config = dict(
    hop_length=160,
    tokenizer='word',
    encoder_mlp_ratio=4,
    encoder_moe='expert_choice',
    encoder_num_experts=16,
    encoder_positions='learned',
    text_encoder_fused_qkv=False,
    text_encoder_bias='all',
    adaptive_grad_clip=0.1,
)
Rows from block 5 of the audio encoder of a small contrastive audio-text model, named by matrix and row number. Rows with one number within an expert belong to one neuron, the router's apart. Each number is 500 + 25 x the weight over its row's rms, rounded and kept within 0 to 999. All counts start at 0. Numbers have three digits each.
After each expert's rows are labels from the 100 clips, of 14848, where the router gives the expert most weight on average: "responds to" is what is common among them. Only what is clearly more common there than usual is listed. The data: short read English sentences (LibriTTS-R). In brackets: how many of the 100, against the usual share in percent.
# router: router (encoder.blocks.5.mlp.router.weight, 16x192, trained with AdamW), inputs 0-191
# up: expert up (encoder.blocks.5.mlp.up, 16x48x192), inputs 0-191
# down: expert down (encoder.blocks.5.mlp.down, 16x192x48, transposed), outputs 0-191

# expert 5
router.5:432480553461476511486511524535503465494481511494518489495501455532507540489487512483461506498492496463489520489469499449492483554536485488504487499511502495446495492503492510462509475517467470492483517527509472478498509486478539517444518501489515555491479484469485539547503527516499501508510513509470495503508500469510516478480556443507542462488460524497492463504515429490512487514502526508502513500519522497530504511485539489465505488484503511449530490503479514469534511500490442495476519485524507545453557502454484459460481516516501531508483521483516508489514531505497535534
up.0:483493513528439501477509489522509504555500485511470489512523510495450468493518528481470513539500506505513478513481487500568530497523467481514472485484504489473475522511526481477496502502515483503514492481480532438502463477496485526528479466508485485511488520518495484542501524467498452483490505527491513488483480496534502531471531498497486480443494492494433522497488521527487543520488545511477514483505516571466497510538531499521466519528517516522439481513499486509530533523514510502553550510469509501539466487507520521535463478530535477494497477497460466501494507441531468526
down.0:523517466495483452477473496471502490484453495512540541532534508491499476514474476500474451532496511502522509469526485474501509499534472487563484497470462509492513471568499534547526481488491513493493507516508542464493490456471499522512471542478501539507514492472458503530505510501516479502478487496527480478503489486519501494500524530505464528481469520519500477471501505501478512435480544463542501535479503532503521494509510554502450472494516509481453472469484505528523530487551485487466504475507534456535501480530507499495490511490528471548497482519516483516529495533460448490
up.1:526494514473488511511494563500498500557474520507520433482496488502504487530430500494499504486473484533484486528459497532465502495509482485507479476522522492483523456514461535509495463520484518485491532488523474470482527472504506488449502510480481507494544533494523505478497509500520524483504543502506527486523482474487499486461520524479483511499501541507483520508489480477471468508506481570542520435506472467486532493469495513507516506522512521521482526536502544509512492509481529464506506493461466490512458539512525463504558494496512517464489471491473542502516455483577531497
down.1:513531522503497524508495532499473504496450503480557507499454544520492532473486494502555492520476476515488476478480484534523521513567515495518518492520519471496488474505511451515525506486494490493525531463481485502501483487516452467496482487457491496456540518512510465520444495486484579509544527505491499519482486518491485537482444525503510456546470484478492476516455499479483492526500490521503512504493548433516548505472532481487507524539515484506487512524483504508471439492495512477497537492481494459539479513465504501527526491483515539524519518517487502515490497479538526513
up.2:470477527518474495558494518465474484480516454485502499515511505495513487515498487505544459511475531509531458503479542499544527517490470505492516530553501480522523495516510521544525460484530505488527487461528501506519538521516478546483463483495489538530485511525495521501513522519490532523513478472494498548456480504513546527531508482532517515527497514441478477535464491491528502493494469509523487549482487452475481468462486501482463530515496473469482507502533506507482461462471446504494461531517532507496491503487493480515498464490503495477499504526549486461510500481443563491
down.2:519495538509504521527476480526495515527508479446484507480519473456520497506514501523468494539511545486488532477485495486490519504501463540507511527441481524499527499473486483486455502501536482548509479496495507576522526499488495462509515511491490507505485481491499503475562485508526534471496489512503486512508505524474521514540527538512497535497475481463524488538488505518474511480565513497514473447521467515452501539495484490522502508470486531516512523484502456545486493479549508528479465498482534501551532481441532473483498550527469453540494520511468463499500494495506508474
up.3:547502501504513468499499490508506448496435475483489503489523507485476500510541480493531510552492498529542492502472514503557495514498464504502525473508494495546479489489501483487461501511478500526471490495514548484465503516524489507493498513542472506501487502508538513526498526502468447534490483493479500492521477502519492551489519513517466525478515414477479473489499525498525522486485493525511535496539465501516494478519485468488532463516479511500495479522526524480472507531485499499468507542495550482486522472487544516491425476459537516505465478556517449473479540537478498458
down.3:484493474459526473547518495502522546510524495507500572472483532475484512491488534531484475510462497500494516479472493483513497496474487475523534478526521510499493488518494494500479523511565476504515486521468525512492488517509512498509491521477544506462565474490486514466498458438498511518501485539517499502491492458459484484477527535495519492503485510438485472471527485544513469532530490485520489535489486512451516482492492503505498507512496499527451537489490513484496526497525557539498493444479490498453517519519510475464471522532506536483491488517494517450557528478467446499
up.4:501520488491462472432491528528448514516526494477525422477449493508545488507470514503533546482464491492436498509499505501543543465503494536504462530504509484511496514526476482488503497463493503504515518521508513476521491463491499535489569506505511536500505486511498529473514511526517525493496528474509537519481503491468493471477465553466501478518502484516507522479497491511481499496505489492511504472496512493495479495463494537500466514460534484518488478503486492511480481526477521467549476537515456478494473455511547516521529478489453515498489533506471536533504522467478560531
down.4:499479534513474502505463495531528522476508510501525523516476499457507512519493535533455501517517532494496494488487500496530487496518537484449492528492558469478545488483493458508494467453478492513514510445537476486504517535514521494493520541503530506476518495490496505491502466510541561512484474531518453531503491470524492506462560513469513524519532483494530484461517549503438501526524497515487491479495501446521513454521513533519485505486469491504492475509496456518511522487487467488489469508467486447482499528512518469517494516527540472547507497495451520487523544481496514548
responds to: the word "i" (38 vs 18.4)

# expert 1
router.1:514460549499547468470475517529513479477460506491502474530512468500475488538498487492519499533525518474547481493462528513504455548497468551475535472523463502483533492500501502478465473536516489544491495487498523510464497502515520491466421507524469487543480512549421521545441524488502506523462484534482476497525483491498485489496524509486505499461498489500505495487479507503511458465495520518548494508548512519486522495492504512505516521487490547509477499500477514483474487500499483509482498498496507521460491474481553503525505496502514457477501475518515428516516494519473483532
up.0:434496539539482487518500482510504491523480525558415493491506506501477507506541503478504472500482510503503532503491504513508538560532486472503523542471525524543508522500534484509496542493460474488474522495468553479490534514491492509477501485486468505483500519502473488499467542527488456495502480543473474492519526489498502483530500498477476484491466510491522517479504490478498515519471505555459510502537567511517461556497484480486473501498460516517496487524508501474490519517512448513501489467501530475503509474484538490490489464497561519493503519428462451500496495512497513479
down.0:492491520505494457499559496530509499479526490500529490506492492485507509475495480488470508460520511512488480490504553511520488481502510519445519524491465514488472537459541514504516489501501496460554498488521493546504518490511530489532496525492475528514501460512517508465530540526511471523550526512487505473526523467494495531510499436489486489464496525507529489524464514518499476478530514510545477504550510510536450530527520523494535482522529495443453454454526485492499506457509464502447506520511481499473442512452503495510500553495485470467486501544477498507512471495466480506
up.1:513492504514457533470455530457500488490483511496514480539506531521505504521504513504487535547495503461489456502541548507493492540524512496462511532531438513472493464520483475501532477515526496461508524487489498497503537472497456481455492547495551499461513526508502496533511495509473511487498534542491518483462463472481477464501464493490502510492469496512478458474478495494518473505495525558550519504499503479527502492467533520493510542535481537483471500525457537534523488477502510473511512471479503491477476529504518507506482484469561491479449466504455539504507460493527496513
down.1:536497489469499501512420532531503464508495483524513493517436479499481538468533506523529507517516523515512454508485528485492505560551498464507503485457470485512455482487485493512515475505511493559519504519497477480496487461499463445504511486477460524446528458458503476523484493479485522500492484513504469484534464472477518525519469497500482482501497482484475498544493499510532457549476498483494502482513510479510535514498562485521479557507502524506495497525483525515500484511530484508475555491486501477516479497484501508501555508508555513488467469520502468537536489520532496489
up.2:498479454489481488484481499476535468482486515472470447507522510482532513538486480491520506490474469502518513491458515494493466483480489475493525506504434493530519493508524498510484517500484488515546504472509555502484485525504521481564509515524467494471462502500498463474480500510534519496461485479497510457490534514496501506514540566449494517484507467492505484507473527486491518482507495500534510439529494548535527521514479535523513468542510525436514498520537466530483514509458487494508505541505545500515531435501562509538504483452504482509492525519487475516511514504529480490
down.2:513497506514518485496488473496498491501519455530509504508543527507493556493533490501454457529448517480537534552485499467471500519477476516536519496523508490530514489479510498522529526490487509504455487500545488489532480486504521517492535548521497478527524541502485514474542473484554492466500517480537463556470512532541477493527544478491484508500501485466526483481534482444489461512522458493493532476488497491495509523501501547492479501498487517526507497470462517549519511482491506483523525471531463493462532527493451504428485470513492548513488533496487504492515499470477476490
up.3:509469473494515470525507512498473510504504467526518498494498520492495511466492513468502524499507490530538498510471462522480528501488522493504547492499476495498490465515532542550481487493515507478450507493503507491478497543498508494497486515494494462481483536488496469508434496464532494510501469464505490532484511432484489501461490476487485468461502534510499498494573481469496468464517535509497512536533508495503520525530503510544470501462502539507457467536529542480558494524577510509501492469537511526513477505543508561499458467474502531510476490511465492481498506479544532519
down.3:514526442536503461478507508467485459496491498496511432482499527476494499472514442519495490491483487474502494473504515516524461535472479496497543476490507539508467512483497478537507507460506534473503526470477497566553491533493501503505503492483492489530487476492491479538459489505512483536510548482523498465508524552432532506545497526491467496469500496495489522476521481498519499501519507507531499491456483479505502519534499555473495514506515533486442467495509459533501523489486491499547495473502546500460449465532535533499513509481532514495457492526534498485519525510515489509
up.4:488503452540487509483505512531492505478447509494477521457500492525505514514517495513487489498509536490467501467493494493508469523479487493497488498546491512461454481495523480471515488486500482463510489474541504505515508500500494515471496526509501517511524519472459586488498480559520538491494501470522508510493465484492518495496478555514493483479462551568480520505521469506471480472464513470472496490520479483545498498497489495475530531493506495539544538533475542503506515474524527524507482484509482497416509527520537516507534473478492502495552510439557493474495509494527481533
down.4:502522511477455504524495563539509496547512444519512501490525512528528524457488479507529532541498482473486533520510468548520491480495519477439486503484540495505482478497467479500557495543463494521485564497464460470505482534514452530472537454494538525503512469487532486548499498551462515510490479481521526494516486535524503498463506489469486504507500476469482529532523464526511522515504518522484475518471497501519473465510461507528509502496504502510514560541479490514469466532492502528501498501493481473509493499494513535516479497512497513486511521450478534527525511513468502479
responds to: the word "you" (46 vs 15); the word "do" (28 vs 4.1)

# expert 0
router.0:480507470463517451471483546496494472486541516481546534473488489517510545488457525472518509511549500493479493522498440538485512506510497479501488514523533476517500497484462532485513482539519513503462484502516467489498503479532501482478482500506507507503491531517484492505506513521469517535435555549500518482545466521538474523485469455465559494490493540525503484494492483472494499506499489553499484509532532496498505506514492530516480492492501491466517521521500480484513506519446511477497443511514463487472501494459454455540474443508491484503543514455509512527476506491469476527
up.0:490516510512520481493553475499495568500530503536464517486503519463475463524498541518503505499500509514517527507501478474491512499513531487508485525506478494507507477513505440515483492475532461461517500507487523522467501516449520474498543533535517534488531497460454485469499507482528515524515479454474486500550493445474505517479522451522511485515506559452470533445521521490475495489471473484515489496511516505470487514530486482459492463486507498452500454521484555500496477524518501479545549471489500457519502496511544481475486480540523539530461510504488501527499498503494473510
down.0:506532512526467461504494518487498506514446470453464488503476503534538523525507476518502515492505488481504467489497510515485524521507497469465494496543536499515489539488490506456511503522476495513536536424487522522516518483520501481511508447489501500491479490524507465517490511493473416448497479493503489501460523542549503510505491541483500476525491493492524476514516512500521468473481532440529525472537485483518520475480506487550539513483485526472490535509504450462490528483519465511538492480492468485478495504508485494530536463530528499461466476502551527498552504495528485522
up.1:483539489487552488461507518498535491515555532482474461494504513515487470494514468501474492502558486488483426492514504509491450502532482485502517530504471460479514479513473477524521514459515480494511478508501492514506502500506492511496501518493469517518476501522467511457487517499498520487461537538505529493520509548487499504485462490487502519513497478531535533423564508505475507506498494503544487508523505467550509572541535501490521488540546454490513502537488487482483550497443464449487527487498513479512462510488474520506486484514504519490498464510528497517510501485528466519
down.1:513471512518485488461532558497504499471480503479522469466532557492491535479513477485532510482458495453505517490503512518463519489552507512524529495517474540526480475513528495483516500490499525487490526489518471510475480512502516463490517493510529484478453492499510486416461521494456506550495497490472517562497504493501432561471496518520466526486535498524561499478520448514477500503473482511513492460515539496514537495513482524483481493487453480505533495527523508496526511523484496502480488521536468480504505511459491531496487495486480471461528528485506488521495529554478496508
up.2:505520496521534497520513490530501526528468561523507464468495532515495418503546506522503477514500529487463476457506490530577514479468500494516482472503500482514491506476501476507510509500504505512483499489491489478525537507545480553467494480517498516478527551450504486455539520567469526489486505480481498495512536504513510516489505480505502496499456470525491497499487493504497499513526500488494497479507487513484516529517533484477480478503476485536534457519537531464499460482530512546527468532489501488484452499462545544474483449478503485504470541468500557497498494470525492496
down.2:510471532508511536505431485518499443479497509525505498531477525499495509495499482499502468499520511512502510499485516483513487508481431550516485486472533515514500483449494497529543517489485502526526484486470481509487463532532479523469522470484472516481540487506501492470524498518504501519468483553476531524470518503534515475520465494522478474513454517464530525486523482489507532506502503535509436420492516490513486443549497504496508496454482489507492540521468478521499512522475524510493474508511508528503536508531535472523472531504511495554534491495521464498540544522453505476
up.3:538479474520477503493500485518484509515494488497514497481534484524506562508525543492513483546507538508572502475512468522483526494484432505495511516518490492459469563540509481469521493518508464488508531519500519546514511510481521457501509472496498488513481498497478527455524481516469522501478512507528478484489474452474493469507496538498493539492527460486520504516418481510529487485505483533471503517540443534489515473462495506499507515511475491496535508544502520459460520465516521492533488463484525488482531489511495470548503489472471501449493502492509453526479499500475478464
down.3:516550523495479476558500508516491466458492497543501498522533461545503508489506527522484506488527513521468513498501443496454514508502513511530518496481524502531530488461514484468518504533513450482463505513499496476537520500476469536452509589485500523492547489521503487535515464469512542505540531486486504483473554471468504492501494495497484508504473497512470491468474528470497513446463504489489508510461477508474547496502496458484459512489474508500461471482508508518472466488557529526520480496509494503523539501531523500514559479476497520486505521486506538474485507504514502463
up.4:495531469518483508488504498469522452508519472465490477498489502461485452496500545554467495514472541472516495478500499539540538511477484486489479476512448501492472489509470520513481454486505522485529514509492494524489476475518532483500462503524577524471491500515496502522547520517466506521458497479484526524466522456457488538446496497547486493512506504550531517499550490517524492483515563475486483498467548545487482502473535489479486520537517495486494482484534485520520502518492494456510484445520499540510506515478496522482518525488483507484483483519506555499508544503511483521
down.4:564464525490464490494466522486530538478500515509498480494494487464514504511509508483524492476509490456486480507520473520466463498544467531468534554526473505542504476509499472460511511515458510521507465475525495471528482455543485483489502510527482531481488498481535507550480525500493502510484530515539465461495453531499510421464468474507473495493459484502498511498459462483506515511510502561485461522527503488504508475499521535479506513484468526476486557495514502543434499488495502479525518485503541495505499473468489510520523474491496487481534487503532487481544488491498514541
responds to: the word "the" (56 vs 24.9)

# expert 4
router.4:492513516505562515478467500498474457483515468498543456479484502491495469507488505512481504493500469469490480466488486516477432455489534488476496514484501497486533492494499478518489563493470520477525469478531490500508509472535528514504494481495528542530491524469519509435513484524517523519480491515515480462456532557532480475488491492491501492497500470569498494490520504487515505480464486508549463469492494571482473493514493488512552508521496501523507469506506441531520503507482474484512500536517517461500491457493472509488483554514492494513459506494503571495494521480507524536
up.0:501493503490555474477468453485474454535495451487552472480465490481487520512502502469509498511484504475528474484542506527487529514519481502504487509476486497550455520501535490531539541501532456512484510523484511539490514512485439489471473512484487478497530523470524471466514526462474498538515521545497522529474524527504501478517452516477516502508457487509502472520523485495507463463470459517554514465505543492493495537510512495487498544503506529566489481523441498490534508500511501526489509491520484474522498518505477513540516500470515522496475507468479524524508501476569494509
down.0:519473482514483486543471522472509482485492475506511526460522545501492527508503509510481489484480489476484549530553472524474529467509511461547510496470526521524516476494488504485537504526498450540490512509511493540485497509481513434525456485490441482522491487502516453490468513506498509516506542527493471544497529480484521556526493530510487488513509529533511481476494488486481472484509466508505500511482499480488481467442476494463526505466516505495498493524521533457471496538500534525486457522493490488566513532482523493499510493503536535502474513473535455546522526476472530453
up.1:465496469519506496482492499510547464514502499464524465471509502466486470535462514510516521478477491521534475530508512528498466507494540503502482530507489519456539506491507542481518495476462489466556531515507508492502543474511502504470484475487530517487464506485508502561488471523511444493497492455503508476443497516518509458474527473494485517498498497550498486491527512501514504517497479503523504470455510540484504501536503542482514518492505518511580483528472514452556541498525480518496549512470502495458492522491508437522540501501529519495482514476496504506487523521526487436
down.1:481515506480479507532525477569518481492496455515516539522467509486543484489477491491510493496523530483537538499452496478528567513443450463510441500483545526522496457494484490536490516493532504475488518470466473487507469475515502504531498501454477504490540524456482496484512522482482459487533509483475448481440492511493485558472478545485508486488483491508477467484535513464512498486525498454482487512508513526481513485510494486527516478526525518490463509513501478525526509538516477454505493516497490506513510519526511550499491466506456480539507513512462506532462495487509497522
up.2:463505512529510448506506520485532493537477523479495529460536511482480480493552478488537476542500479531531503516503494458476523540506460466478511488509472507500518528469490561490428507486512506520510491486498506466496506534504464534501490497484530475498495509509517529559539497504523493460498505493480501491520482448527518503512543527517508462508519487445514510537532567424477502512512478547494495489521500510547461525506492506498458484500481495490475464542483511475495505467547491483519522493461507481490509495511505520507521542517533508508491466475498511489502547513481481471
down.2:499449483528481463520514529545510511480476497518497504467471460529517539480514498539456464497444500571511476520500494508495500488460498470542503470502497471525512515502446517461539491471524532470487519523460506491511467517543525499485526502524474516513519534525504492511499513523516502491472495502479491531514495523499513485486498489519479490490454513548520518518484463524487473524505504490498514509505520520520550537534527537546477516535488536491490504523528507501495522528492519479482463466542542503487479513500509436492556468504522475472479492429455514497497459513490498492
up.3:449485482515468492520529497509511516561472471481508494528515501547495524508545494519505496474482515480499503467506525495530512515526513503501510554531533498485498484539472451478539476535521490463507528502524482499516490531512504490531487490516502497473492505493497496465518463578496544522472511418497530456527503508481505527516466544471485476447459497499498505491509494523500500512525522528505503463500480444530512514519516505475488509491510486499518520518440497494499501489455507536492499509472500468493525543481527549527500486517533450477499467526504521444486503520516477451
down.3:481536500514533472508527530526491499499514504522526438508454500502476502518517452509521471508505482537497509526500539512465472462512484505522492457481513445488495452455500471527509495502495481504548493502508458516512546494519513500499545529448523488504479502533476493513470503492496489486505523485533490514482509493492487554534519484507510519550527501492552510485513458510487504516478473538511530436500538498550470523496464520476488479492455539531534508487446486461492516536499518482478474514496499483475460482486492474470495515567511523513506522481505495527505513481484544545
up.4:461508472501499488516546457490512490499518510530501501450518495467499505475525501510499490475511510517519479505517531501444467493467510502515501519534493483514502477521507476511515500455464477487498481525507527513462511535514457520493504468488504507495504488478506520570479503467497505540486505486503494488449527464511504464464534443489484482489482520517527483486530501513473454490520519494482452522516510523545511553457490520489513536529532506518466478510482508510564501532491537487500504461546500461514481492561488555530544467493474529500446491480495529481498548497543479494
down.4:501521541524528549491470543482503485483524472500502545470460491500466514493457448527512537455525485503490511461525469473507492472499506528512483495493480518497482462450496527470478495475486502549492488469526500476511467530493549479471489533511511522525460497491513447444482473549473515494521508500508506504501497537480489504513485481562505544514479446487517458495480492485520507513522545507482470520475495514520455479511501524517538489496563488475488518483486466498499489507444500499504535508500491472518474502478536516498501489489514519510499494537505504459460492448502551522
responds to: the word "her" (26 vs 3.7)

# expert 3
router.3:523514522517477512473448479490501487524543537512487501533471504531542497510514477474487522507481474507504519522576518494502461559492515487497467511479451500504499485498531520510531534490518513505525476537535553518481504516477459488492488504480509491503496457490541466533514507521488448433525496481482513502491505496509518509528467494519470494530485445489500514505546535502510422514482463511510501499489490515498492511502513507482547533472471474541513492470498501524505531476494484510451524537493554488444479517538510492508522539475470496494506461484490498501489503541459524503
up.0:477489497514491545485485485519504500502511517508512497455498492466535475547468495529509504461463515517502522488497477480485492433504461465505481544525531503479499496518491516510501533548537487535508499526474456472455517504515504487494486504496522493515515487499481524483493505464496534540490478465506518438470505497511498483506508446507480472477515495569488506499483496524467473512524495500537488461504553492534514533521511536485524537527509531531504491504486502480517469461516504514492483497448487466544484463517503554523469485490511521571515552522528527478455533523493491472
down.0:522502497493501482462494462502498509515475479472496485542529500499465461527461474456481481520486464461545468494533503506455493492479512501505508530458518445501514541500430520508539494492509502518472499469495495467474515516514520488468507473482513460520479511459508487483477523511515517507499487475464489467524488529534489516516508560524524466490574514468498502520569512473473517500523482522495503462481517462481505490490495480496489508496507477451526483548471543525463543508526482497499529527519514559496480511530512519500472485509526522457486478475496502512520513449510491524
up.1:493480488504500501448501482493550547505474497493525505496514489514511526524507486480492556514509514464517496448530483458529496494471497512536498486477469502497497504480463505484492486504441497511513492481493515498481466519501521508502468486480569554504476498478505478509498529488525461493544485496496454486522507492510499465512555463540552491458474471458531521481483507508533495482550523526508519489469516541444515473520495503463529435496495491474518451481550479492508463496516475510533526510483483488534510548491467518523500507491503512508467501539503543462504478503495519543
down.1:451510524486536470502492478534511497509470492488495513490458492525476515489518524522489504562491486520500513505478516459510506456544482489491453488511529553508455463525515503543475495510501475471495483507462553449525469470470509553506549500520493542491494488468507544526526493460506502477477490538510531507534488506492488509504522476527516530528476540524490479500538493481486514521507499515502509516473508491511486477535526533503481505468472525512507513483515501488499563495484574471516486512507476514447503473499496478518458501470477516456480536551484508496525491517453545509
up.2:445499538485470545542539494494546509511503523464488481519470473518482513500547530505513503529508503496508512544529494480488471484486503523527488477463490483466525518500516506470509474492492496541511512503496490493543485494503519489537497520552494436487490487540477484478509483477433504457489544456493504488533510500469506512554536497468499483493508496513483491521503467438530495513504502512534539536556471555506495483516507510502493477506506488479523519511476478482463500460489492513543504540519508525490493471490507465425506487516481497468503487514542442524537480516507483507
down.2:471498467490531540493495495477482484528504483506495487516517458502496515495496475502505527433496535544496538518490513470486484484484521574501503508493486474475505479547494486519527540506485476503494479494504466526507482554470538512484516501527501463541489513504542506488480471448494471489482487524487512495470440494504483506560519525494486545466468495525511496516479518530518463476495474497516488481514485478495537499500556543522429519506535464527482471532476505532493518542459474509507534491466540480542492534533484477484466516501513503495515448506473503506480489534474490502
up.3:485515510537507498485505565519470507502531467491495521444470495476516497498474500519532485484445495465500492476509501464517493535522514484465502465487496475445527500523496483508483560474512515471535551500493448490537523488532470517520499477502501509516559525474503520463524505527489541519522505456495472543487492482504513452493467496527489477508475465517500499504543494501453484514516537555535516510463497526518416543478503503533503505480512461474507499508431494494504480489498479492493534519487519513511503469509506486478517537503518492488500491515464483499498526507483541467
down.3:476541480493459498524504497489553535485477484511480532528528517453479516483526498487527518471483476511466460483479489543508488509474511533520445491502490527510536497476493475516498498491516498490493462510486549522514515456479512441499474528511489515495520510497484489527510498488462519518464471481532517448494493516455442523503512551533499473495445496539471493487478534471543554538494485461465503515454522487524492466486516485505482516508476484513459520480501498512506513526498489517495474440474530513530529512517535498487487476536489542484463517445521507529534497511505496484
up.4:543483473516530523489491434504508513511493508498509480549502513494493490520436477520528498462468526514485504498471460471553473498459555478488532518537467488507552485491523469528485513484493496495507456520520507468503478473546512531552523505484492496523459497515512483474484514536517510433485510488527519516482478511546457498498504451516478505513490489482495513485440502541512514493499493500515503481492462530477496464504532528541502491464494490473485491493510493521513488506486503476518479525473511481509519530501503408504520506476498486538492510522497542538491538500517518553
down.4:504486487547485504516500531505498508476519472527490468520501511498509509531510491498496501507473532515558471495520502471512489495505446517489524478533493503489499519479512469452506467506452543429501497506513524533500487513532474504478498510516519497521507510494540549524526519514484461527488482522502456495537511507501487496463464496487487504477528520562514546483467509473473520540498557527490541494504458481468495502554514503472530470549487532481475471534461475504491528492533512487515501531537469498517513456494454511524472493480510543477513475450489475477475503499521452459
responds to: the word "i" (49 vs 18.4)

# expert 15
router.15:465487489492535510496506499508505523534517508509464443521498500530503469496529512496477529500523519490498515519516515448447518496524517489522499545470504472481514515485490497502514549489473481528501556506487484505463519551458509499519542510516458450499520500475487464478445525477518505475527491483500475497481501516499481526557509552488463498531483530506544478447535495462494501489501446465512484481522475460552488537495474491454502479548548524476493444532509511473480519485487494491492500484490508495497506516494544513499468468533496514504485510503511486540481488464526514450
up.0:517490461530432525528504516475510533477496471523487487466489477478505467506499518487511508510471526517514528510477527509548556487536484483510509489476543477506513510506492511514540535542489503480508479505482504507512470480517518494530530502546499525500538541482498509509493489467487465461502494480490495461548495513482512487515489483505537516505526482482505522510452464507524498490501506506496509466482500554490496527474508483503483526497556466463472488531548448467489489495455527505542492472478500525456517479495533501478558487434536519459504519516456467520510442498504527466
down.0:460522527498492496490517469504471503547510502477531469530523508533509509476489515452524478532465489520521500498493478467478463521460514473482504530521484489471495521476504460521494480512507495490488469508506508562502511545499469515430496511492465487477515493501491480459483492500527525494506462468489500504539484457530521555485474526474458496537489506433438556527518520465516500454502475500509534475525522454519487506465508496507525464562479508465511529481520499511501482521517504489482475521517497514517520483535516489519460523496447495508511553467503517464511514490508492487
up.1:531485453514526517492516469515519520517534521483530484504490509458489495498464487559476479489502492488478442522500510504486484496479515472486507522502452526546521488500468490524497501481505516474533513506562508499514525481500506497503507480482537487475508521495508478458461494509568554516490510478498519514511452511507494485483505449512478463515497468518483507489500523540487509489500487466491498451481482507494515501524528507498521512476490491522538521521444511531480528541495523493508470405536517506535460531499500461488482474523482500555514477485451546489488504491548466535
down.1:509539492525517447476480481476488518522470506522524542496486503472549450475515487496469521512512512479473462471519533506494513487526511481464505509469500500548540501491528532511477476464467506493471498489512470523469502473508505479518517514505520507485490456462482439486478475530499524479496479493520534543445540507499506511515517548530523523487524444509497486470506519486543501515480483485500476505512521476564503446526507476467529475460534483490485525460461521510461514508499484506524480511517511508493487540457511538529477531539483538512537451497503476500525505499519530525
up.2:505480513489494504495509500491513538446502535473470515524498497495513498495464498503497516475484510475512474527556523501496541532513499494503503509506472523535507489495506491494502486507477491494509494490489506449477533480484540486441491482514540525509475535483465445569535482556495508514503487505489498512501483517514482527501495471529574486524490525515476520496497558505546514510485465473492542477467525484528501438470460519484466514486475518478524441487468478509466485546493520471492472495491512529545491509486490494481459479519476516522561491450448520487511474505474480501
down.2:514460501519488505554514525476501501517493514476512527506522512470531501543525458513522492510479546530460479475554499543501517480482471525484473489479503531541539511471468460490455484469460479527518510486514513447551501482537491520522508465505520506511504523483498503447522485544505533495486477472478506502497498517496544453489492448533474476527500492512498527461516518487488540483493454494451516502481522513503492490465519465518488518500498442480559516500484470496503474518482500510512502469532482529474498509456508454485492516508530491505524507471503566535513499467513485523
up.3:481545512519484508465501467530455507499496427472543471577497505528499484500496515515500524519456498539504474543479494512496466519467500508471504494520529481482527476482502448512522513529509498549530530469481499504502517501493507480458518482466492484484471502518494497501465496519507530481538507525530519484499487509474493444482505554517455514502487497493520487515481490454552524535513500515544504505475493461501511474521509508482546511491495502486458491529481496532545510508497540470498515519491501504510480509438424504520496518532479535510463520513480523448501513484507536517
down.3:545507500504502466495475496494482490508487490515531576484500554502462493479505510501500486496564483472466466509516522519530553477579467545512525520508469519500461508511478523481511457482489484518477519528527508453498490487478494476481474510520476571514505502487501489504477495519502492499484482503457457520514464503533481511539506540475496485505468486480536480470512539470487461535477496480508505479448496489469485472539510496522467486443487533467492518491528508505496507486533476507495561508482528501541521514514488519523502483513529513471498500525472491535500523502488444489
up.4:471499496514501493478508496510489518520471520509570481512501508503522515522518506514467503482470494480474496497496511484544481522524531521489505452534563515459507508527468478500509493510508466475550504509521457463517482512485491522467525520477519484465509516495502517487509494508514512504491503530485482482520472494513508517525509510538495510496479502413520511510456518470465529474508475506500483523502522537476495549468515456457461510518531549511492470505512513458457471492520475483529555538470435500499504484502528511455527481473536488439475458532484470523518471502474522502
down.4:511517531523476487502510498469528528499513474498493512528549490517459519501474491458516452514516513521489521489517524494468535499488461490528567540493473454482456508492509501502536517518503504496472477544543495543519525499535467466493541481532481516497479541514465459536470473499515483444541500454470507467508508497486514525554530493463464517481508524508493520484513488473500494481488509482514514485501479454497507494471508548500513486494501498466471491503481431520539489507464502558497472477465513559525498509520506535544460485485492494504513490508517497463476511478516521510
responds to: the word "you" (34 vs 15); the word "he" (30 vs 11.1)